Rows from block 4 of a small autoregressive pixel model, named by matrix and row number. Rows with one number belong to one neuron. Each number is 500 + 40 x the weight over its row's rms, rounded and kept within 0 to 999. All counts start at 0. Numbers have three digits each.
After each neuron's rows are labels from the 100 images, of 14976, where the neuron reaches its highest value: "top examples" is what is common among them. Only what is clearly more common there than usual is listed. The data: microscope photos of single blood and bone marrow cells.
# fc1: MLP up (model.blocks.4.mlp.fc1.weight, 768x128), inputs 0-127
# fc2: MLP down (model.blocks.4.mlp.fc2.weight, 128x768, transposed), outputs 0-127

fc1.22:499451574529557565471502526445466558530504488466515501616457530550483503502523491540509530466564443526566549471433577474474554569439494474480427497478474486507466433496476526486498524492538540456521567460499448574514536451478488531509474468520484459524495450465492486440405483515527543481455575573496467488478454557490513473526477445540478473503480502516534430517547512415502550536536
fc2.22:472468502454513582520503478471511498555510442523553544509488519466502528449489535496452506470439620503449617520540468529483489458484481547543557508468420491518501533530402545518510520498479523503545463520471490522463470493445469476485485479546526498503452570442370475530486485464475521470521480395524504530490542538480575503440484526485513505517555550509472493497477568447462490489579
top examples: cell type: promyelocyte

fc1.300:555436476506476500538507557574495437458456481550505469525440536540487418470467506578507514515465485464509460521551503518489528488461447511575527531548488476514514455436557569490513456449498424559500530514487581553529536560467542509534528490541438508453557480499534483494567516499483544540556487566412456429524548509495500532475507568559426462531513551570504498493492457544490483453506
fc2.300:460508509516475546512481511523457511504506546478512529474513516540591514492461493433472575439504555580484425542540481530558462419581515497453477504502520442440567554493517456445453513562517473440505528556462502539529495494562523507452483497506544490456504470549519489486401526493520524469486508434529429500512436477524511484451522393456425529437490484515515473479510548532516509486401
top examples: cell type: proerythroblast

fc1.527:473530530504483472563523496509420517512478565510548528486521581491525469461406472489475489431550482477551467436484612484504517506509465479498506488384440491504511479496541567479503473468464507564515523429461455500521496413494507531465496548487522429507491549461493523527495479473481456485477448534530492536511557574527503498588489532597495479509491487491550509474581562538572539486563
fc2.527:520449462483524479461471477545513525509507460469519504457492478509510597430575614502553583543542577510444550512527447488460441432532530481468527563545541468525484518486515523468485472461520499508468461479534530450494450536421511506540463468487516595504581452532457482468588519538519503515516481444419471530480488472447510541491525459508476498510554545448458453514451490453515435479497
top examples: cell type: segmented neutrophil; smear: peripheral blood

fc1.738:528545434497501423475514545546585457424498524532487547513438553463502474483386478486487525502442517445474477558557519528515489519437440497516453489458548519577492500519483488454506454509459530473525517537581519565435451541509547490435489454539463517551500511513555572562495498509531573536519474541443524470549469518512482505490429510559475486444540463513524533524538430547489461452494
fc2.738:475507566482481582585537468468409490564565509478465489522527469501537492483564480493551473541527455529523543489485463472490503535526542480470540500484500461442515553462509562625435539456488443501551516436459478471505587507499474495556460541428527471479538508471483452490510493523544453454476537479478472467469560528522488541514573542454540547545480504473496488496437571447487514575439
top examples: cell type: promyelocyte

fc1.657:490523583498439463463579422524512515517500538551489461505513471474472504570482541491478459471463495520455450529490526536519572530525480428446489528476449566545553539565456502511579506531600414502483486523477528563491530442491532453425485488521548487585415497482466593510551465508463464515534524460525489448449464496473434463530464511504503489485527497468518536525531475541434463502467
fc2.657:513508434476515523515458536446457516572516495466498474525528535507600458431486527537557483522498507519486587586483484568482445502494444493580511465521468464520449456431495581496482495505445488480519478432495538538476455411460518562502515529506476511467532480522539377487429553547502503472492437552497536569530542449523490485504459471506418523505482495578504467448485520547481498512501
top examples: cell type: promyelocyte

fc1.641:540506504449482442506552466592495462442412460479471517488429506465589478500564486434530513524487504521520499482517483509500490502474451455454562505559588529537542421443528573512520516512498496510470495493478552495516486560444469466449503440529477559557520409479459582436477477525536505523541491520499538493464418461505467435517538534484503528479469510508477482498518447462395517497429
fc2.641:530462518473538540509483564554472510520549449492494528499460511519524534424514568525559578513482475514432459491477475500522540436515486489556493484515527483466465535431455460500482500545538522530480458448498515477505497445420487478440486597551562444498510461461454478521473499502408461552555554539470442430488462543496543463475428508507551488494522535408462428570521544476516475491578
top examples: cell type: artefact

fc1.381:507476454552484545466505567486539462460517516487518563516543524526403458462527509457536430481602570422476540560503498554538515532535539500477525525513546523466530442500407473578526471487460483457446478557461568517543518473524481468443509482507524491484466499532475509494543519468501480462476475470476502456439415480525447403532479515507465493567571487520524568469450489557459478535546
fc2.381:519549497444490470554497497459545489506539445472473546505445538451563480514588507499506450469495435466528477410444440552472486485509581460537567564522520525525516461534485530407511530532501512519474482516547413471498511435515437452504504483554492483521529499421492508491419486479522541530558546507526501544543542551471519524540475537563556537457552544475415486582476457458484509480479
top examples: cell type: promyelocyte

fc1.167:501523543487422497511523485454458535505515512531457544425465501470578445515540533476529496504528511439543579520492484516502520492447491535454524514519470542461515523602454557457506506521512523503459557476574517559462495491438434469500523447493544508454542433443473467513507499486535508513581564508451516516441485463401542558544570456542524456441544475536411486521454533507448494540547
fc2.167:533467501520512483485488519499458505411532506571517489491578415547524558441536462516514474531448476465434502496459475491546499539516480535469510502479501580497544521431508494534411451540441493470428471470530459442541504552485529469510480484541465461465519519514536536561554507525495496556501476428563470408509535484538452391472458520509521572493516443492546554463508433532548530455456
top examples: cell type: plasma cell

fc1.83:518535496493506641562461519487429565512514512515489441504529485507510491514513489445446465567494511496491520469492480493503533433521461515468506505543595548556491565560531469501441503588509427483501502463504512488502525514531491470502497535502476523522516564538448491501530428479502536427502438471475608536431474498518475446481481531455443526593511518489526533518481466411558578465522
fc2.83:506477535463480506523437490479510485551517519474410556481507568511498474499487451433538448523537493554564566540513460555510453526567525557556486498523535463561519500430478502543455505457525526501526478511564491574439540431440479568592530436477494520477488443421525530478475503518538580502443478476467479550485454463480469567513500506511537564449500452483521489536524482467390504506508
top examples: cell type: lymphocyte; cell type: erythroblast

fc1.547:446529482437518503518515499563503524455524495451524486522475495505444404489538504444491484496504489496542471444533513507505523456595517503492507511597451568564487449499444465504478512518550466502488505536469474495559524497523487465534444513511574453441512482496508454412443478550602534576505486459500481510443548539471594519440466469460464488421506537501442496482437542529459486490408
fc2.547:544448571573518602455484524426538514544535516527480512495615533510508527509479512538510596509501534500471460565470518493549477458437475522579532515391451463482469503550497534452420492499470512476452456483551523547501457473486511488529526520443518530561474473504526513567528494493434472434482464512534488483487480454519461534508517466479484495517500492445510569515517524534563426551578
top examples: smear: peripheral blood

fc1.686:482492503529504545547490499482489460430461504569524544544426524496505522461518520531515524470513524502565511465561478516540532457444474505499446499466487503520534490518439495483593527512556549482562426455482514516530442469472470469494511376524448600466489474528551542450530554525492489485556479510468561572516558515536492557463466587435452480470569548406474466470496505492485520540467
fc2.686:497503505495492507501504528502491478557458410463495464420491467524533492508495539514468528517430429508422549505474550430453530507544509479489511498574546540542522506522534501434450464484522447628465549566557527533539504506465549520487456517482479400497516502548519495538475519462492487481421484488517460514495452521449580430465549468544506476481425526518546574534466591457516532500512
top examples: cell type: erythroblast

fc1.729:443568483529474516573507503579434460474492533499531515458453460531440575521485524441442519463496467514498517483480440532477526567514447438514498554505526583532532492439523504514499527504493516604473543508495539485494478522508459469529471535401475553501552482553516490422470568424430503494536434430504495481482496478440559513542493491527444448504467501456512500514467493495621512518509
fc2.729:505433530532467473442465550463523538497471462490563519546510508498570529454525471527549510570556581544502437528532485473547453484465516543486405455521500452460487565491522539449523515511531419437447501546485502454515552576496551546489501463531453466529515600500506513580477514508561464529502556550515581529478482553556455484526511458489518507545437491531450527458486535502520437462529
top examples: cell type: lymphocyte

fc1.272:533433493495515503553479452488467414531490493515471537535378464534551560484494510465440508556529537469446486403487509482494476416495433515537504550528456485519532502415520482500507518553506491528530548430465468507478489567472600469534477456536521567478491440576483488513491458504489538531490479498463575508530485501477516509565562536456493453521478529480537474530547540458483595473444
fc2.272:494543468479537484477608461514484504545441504502511455445528473447433517452454604480507474483527525505501534537559426497481457478516533440456514480524500519563419534559453462451556465415448409562515517498523517478523568516515407550553506436548462486480480488513429506509541517524481505494499454495521508517449551547513530496467482476453525526462576561532500521490509548423518484486474
top examples: cell type: erythroblast

fc1.62:431482561522452530481579473521519530570447427433488521430486462464510528510541510482548450459483552488429513403504506425533539522532491410472499476513470512481575518532447434491459503582475433513505532463508435484540493442521545422553503557469534497549460456537558486483465492463529485540476535488466506454578572494479542445493523515522480508471463539510530460500530489541488446497485
fc2.62:557432451498581502560435471475511502485520574559533563533515545516467503503534465526489544540501463561567472549503455567558527525519493521528514553472518536542477478554560480510491562460512625516467503498479558479467467580485480500474462456476473447505476557466513424608498476533503519483527484532476521544465491497513423508502417465520499503474545506498544542572446433511493543526497
top examples: cell type: segmented neutrophil

fc1.606:527522501506530473547463504571543397490503490483545553438479518503558514527523485501484521519485482494439569448516465507435481496442494392460534530532430551437484505516526439451485488507494509422528487389484488435466530453560530541459533509466507517490513502501440519440521496441502502519466506552481504558534510541490427519455471395589520504538488484459446440518523445479465535496542
fc2.606:472480469527497563472506475446486512510524441565444491570504506477401475486458523527557526542506528484509404519467463506508480490562505583492482530429435451523508448461489504534534478480500468526495476581517501515447453468439489473484546525512507481440487521479549524447467506545554476422597481499507460462536496495565497553463515513382469550509465414543502546482502555579473479480476
top examples: smear: peripheral blood

fc1.673:524421467558486504532527462498485491529550542434548472570510563486547528468528479518514479530515441518466545548450539529577465437553457572548493473482472522445540522479461501451458536537499446497498483470542554443468499484431512489527457508454506561536509515509513468412508589458448473482468490463571523460460543493518466512553529462492465458525490497569447478586460498503464527550395
fc2.673:510463550476489410537513491522514469556517434533507518540518532486525495470447513470470482457476501611507515489470542535500521409488546522511549559569557479533491464539544442572496472556510517499479611456498457475488463526498453491521451528517486506538497503509490452534474529574522497472563513553434464471488568530590532510502472473551447453499468476428497515551451418467526437569482
top examples: cell type: artefact

fc1.56:399464467521581519513471527501514462521520542460506457434384560490528418417540478500495505486508478525513544523514504493465536483512548517553544503497404529500465415537493455500582512524429517444514526428495522484463484540523493456457493488524513534539531513500514429469474502437499492524450525458521498435565494453436542490468465518548464507592457540543499472480529518512557423502476
fc2.56:502464528433444495510500512538465560507568486454526512509597521557536536489537508530459477569502485509461451537453471531525536464573522481496480472487447593490515435432458535491531441473460504409457547477512409508519533507459514543506553474474536504447580485544517420435497478529521554511484462482521496461456530534525554462556548540560468495501482515503535473480504497621473471529523
top examples: cell type: proerythroblast; cell type: plasma cell

fc1.683:480531545493547471492531446479543548514456459455458476500638493475484515517519471517535430492525495535406481519487520454461509514556477548484493533574482436485535512434522490502518505530539496543505471462402518482458464446581466487496532551504452512525473544528521507536537492545542425490533408490513480494483471531466554499519423545522411554522576420468489488472528522471544533545544
fc2.683:516474482467487516488475546456461564497514533493467548507520486452520558493510503435497590461513462458554519479535562504504506507478591436549487483448501487490510517519522505498537548491559472495563552543489519432445510459544483545497451478494537534532449444461488491498435536503555539443412569483544493554429498493562566485498522456473506408469447500459519447526519503412493462578589
top examples: cell type: segmented neutrophil

fc1.432:543499521465485516564505517594538487547518516484468515506470528492491500514514497475509466480533533523518493509481466477471482468451479459449549490524524548423502495499505491514448455453451513530448503469518554532568457525445522508493584549504511582566537464514570624495522422484562535518481494491438580479493510536538487555535551578577445489473467481539557510490489620454480452542478
fc2.432:480501500505478540510435537509462535477529515463543408432510435568525518534461519471519537507574493447472536482509560473573549527534498517518501497490445449456488458496495482547535507480525561480559591508497513554451485485507511526438492520494544474403492457514527470428504579539519438443514560407448417489462444490498476418487497458440468476500507485450507502480511558558479566473478
top examples: cell type: lymphocyte

fc1.146:511478555510560550417526538493547510453511522528512436555519574530550515488519534482486482493534525512500562489574510513503495560466514549464512562525472462535450510451484512492505469436492422506524538507547501566443523560555458487456427416578507478508582496421517475405485494467496474523514497484556490444524484513505520561539539459544498483516532563488517433465603542540493475459537
fc2.146:461457568468516503483455479498492551439550457508534507492512504510502507458508495503515557529483576501442465485429485502518555437574548443503486526546410453500499544424505494474513472536463455491500493523436508538494548559493493552459584423410509537562509419563492501476539449515537554557525506512488494464452536586532421479537559549532461492548489511551477473507497429544472489475475
top examples: cell type: plasma cell

fc1.252:530546486505489489535517459505503492567481519527504475472544456470465485499586482475555464526517443469559499489512572429577536509514472563453490514539522541479500471499512519484583491524554574505485471456495426529501634517561497492463446549479468551465445458540492474457529531448481424500527535443516524485416438535478511473522511496547513488497525418469463509534588490498562580533507
fc2.252:498490493538526510510586473419452460557551506501534454508597446475514457610513499512507480477511488470490607486542533506510503446477494440564487486401530543553588516504435500520480486510548504444567512459510512475503505552522499491602484465520506490546530531480515411536492515500562491462492545476528473511487515578497563510549455516501482546525509490477534488527487552432430439524498
top examples: cell type: promyelocyte

fc1.71:519438489477521483468528461476504507510485568515550545547481511444524476471528460516539540501527541505522508511536498494452493454496507485490574480441479472512490497487536542541488475508528552608537525488569399518480469412460509468446516528439504490464535409563561592448501488483488521507465462590511513599531500515540469489485553502526464510460438450532502558439550533511443555562562
fc2.71:527500564502393483459406561516501433508542503500472519465559465450495440513573562504460523510570416487491475501478534503527556514549455526575460503541484489503467474493441494467559524485499537489517559495543545515474431480449527506443543410526501488524510426474502442526398494448495499529516547528534534477563474453525553461486486474519497543493494462489429474519476560552448447486519
top examples: cell type: segmented neutrophil

fc1.363:551505468529544550487515430468473588555573551523514499483527494516455530470450455551488450579441503411474521525523473442538530547555529509481487534592460530523468466536485510532468480449539431525431473531469611453506508521483457524506499475485519476494474490468486532466601486492503479534500456480560461510571444480499474478542486467562484507474508475565487489472534510374462495501487
fc2.363:465428497418508470453451552567506472523437527495492501442528487522521549467463491393470522437540570512521559513482548515534459514481498524503483519463516545545508491565571484474494528524523503536447513523537533487475480539453580528533477428464408517495532508578466516546432438502520525431481508519464518516436489495532471425498532417540562506526469584523512449532553462498510468489543
top examples: smear: peripheral blood

fc1.170:431511457570525559522529477473435539539521501488482506502593485456471508558530560464551438474474451463501519544381466493481429556521479486461526517586506480506494478556486483503521509523533543497524497473544512489445566529504519557502479505478481517474516568462483509407507432479600506448456484505568507498483520557467468443519520568563479500490495556489499554581522535429522468514545
fc2.170:567516471521455489478513500498428446506548521446554470542491525526473496490584434466482576510563551455485477497532531457503514461518500476477514498458558470484559538447498503603474494522443491498536502508474484512462472506496532428486479524503531476518489420565434611532502461455436485538461534430456435515462517520546445526458515461440581470476424414526556539474518513514517487476503
top examples: cell type: promyelocyte

fc1.642:436457470470505439502466609480469459456488467515564408575483536602505503525538486467452518519468481511445509607474503486492443521504475576528481440472443489481487527442513563593485550438489488543508514501520570547541541478451520507513593491548535460487484479533484410513517541526485513473530477514486536438452494502463441477456497473527517544503499489552538481529479523483543491553469
fc2.642:525470551549536532514538490545540460458545521491427526511508544510495483519532491511497540520473536551516453450522498538517544448529523446471459570573539482464518477524448464486546465509506501474539490459476489451448492525519462482454385579433555457515485510514492504558601556512492447431494500554518438596500506456465542498538452482513493451481544453421441556536447445506450515448484
top examples: cell type: platelet

fc1.142:526509526513550509483523461499473480543610496497492542524500437496496481550567486496539428488514486510507547490493437508549496486481480475507472500488476566435457483502528513511582496407404535458507519535496526512499467506472536550452459541426480463530490495602533510527516548479556448507535544445481558509477500510515472518448508547438450427355501523517512465515606541504494521535523
fc2.142:450441455474440501435464495477445524524537474548545483437469505519485488478496509537448523513451523542534559524528540541523522522497439566537480508513560533572586470482455468455479444598525437457455547458466518508585494510534441472509529534546486515550483470567535469486449517529520480480422515440544428470493455554484493496534519531483568514526525477460499586491528461526452481438430
top examples: cell type: segmented neutrophil

fc1.42:530474519546475418579420499461427513485468473460517563498494556545491513501503437460508492412558551450480468498515502546446483534489522570549445533496553522499465526555496550499500464507523399527480460475532583506420441488448414557534499482528505476557527521510484493566539558524518508477520498540473530539462498473487527477510551491476523472416462463515519577512488537454487468435554
fc2.42:466498425513450482535545472516511488545522512483470470504514466522404463549567543562548497590501490428461500584426444476553521499507571465471556469432457565439510506474516559479531493501504535492526520566513504467537517574479477441527476412504510535458519481488494546465493538563519503492504500462438485505471490557516529508558505486529548569513521436542512471439524436552452572540510
top examples: cell type: plasma cell

fc1.703:441516463536530479515436595475539424396545461579476558471463559477539477492491463440521472490564526488507471454433543545507567439447525484502465515469548533493504572531472579540541476496562455606540523531492512469509471440534443503500485527462459443536502486438536483489481439467475522516501495544526567446485496538535504491432488485536474508462535471514484513454478437540526495500465
fc2.703:575547516478543536507537442454504498557467527458561447590456485506518538466537508506488477515518502573504579546516472448431379520521473540442492508499487501514498484533559452478466529488527499458458496494525513481574472651493484448489515473533549551498483523521462520444498590515503551446533496458426544552515474514454487517521554454518540460503455502483552492503495501479493568546531
top examples: cell type: lymphocyte

fc1.61:409493450524517481511591524470482486455420582454526512558596586508457505435452495550542489529473492451526516511505487469494496493505511503494501486491504493511497525456513443530478553471496484470505525472456484470544455513467550490540402475451503561554447484496466557516432450533501460468537525510414428500549484543502520518528542579444425535484511447548464479572513548519577517483506
fc2.61:570490509516441433472499412569459501418516525495594485456563480473470454425411519530470533413512499557378547490523495525427567540546510457496489507427533512511538436499493476538468504447484443469521509450482500480547505562517518556485482543524426465508502518523479504529520480493515490549527474470559493496506495523572504530431551475554527511454473463468458473507464491468520519472491
top examples: cell type: segmented neutrophil

fc1.262:553461429491494582507534489509484508517503531458460565478524573523460438522514449553510452529525568499514475463426453528501514547574528471513531537535506490519528467494465455579507476509512505521468477553423503446521558505543459524514511516533487499568419463500534483437572609451527532576485540514511434494524488522543503397460456496526554428494448527547460460501496508541523483462489
fc2.262:535528527466460453488488534542504456449497512511545535549505479525514542558526500450509576530525480399473451443468561525492477454504612512531579441534546461492523440530494513499525508464524501527544517468482552522410545439513492471556492531509479511550480473457507485502548430474503540562507485542497532501438521557562483541477520441504488430460513427475514520466506577549472561592457
top examples: cell type: promyelocyte

fc1.710:501427473508423562508477541537455461514486458407530497503525482499494438543435497550525528527549584492546510459516472489516521491545546474485507487464430434472437445520564505537538483460487473475436502526535509555488539488453505488520462500472517487545451533594488539509454491524426471600528507514439465387533481482553485462539539469531489457540424454482528505515548429535461492510502
fc2.710:475502500477506524535562470441552521435563559564441478489499463550480549467574555456491461502470425501514465519497547527430504484461434531467493482503510597494578538476460397404478535523481505474541465540467478473490470502563440443502526513523523481452558498440531510467492474498547519422507500500548545596507487437506466535477443518431489508457508545506508503510527580486467504499494
top examples: cell type: promyelocyte

fc1.668:496464567486507536515443480533428443526549529484467547525507556562469470463481492488517520581464458496513542488486472438460512532441483500514529524517500387513494534455430569496498485573555482502481534422513534497480473437454570473482537450600529481526489511530505542478460442495499492505515437595506478525551509501503486514555494469450406507543511469468516472447551475490503391460472
fc2.668:550513488449486453526555539498507447513506510468549485410454458436527555510526553526528448479483544468507466497556500504575475548530431547516516506494499531610513461545421433437559501420622552517494487563499486464539487520478470496536540478486503562542533511531453479509476556511499531478489493515480509449467496503468557437521443537560500466451448459528447575479490491514505490543445
top examples: cell type: erythroblast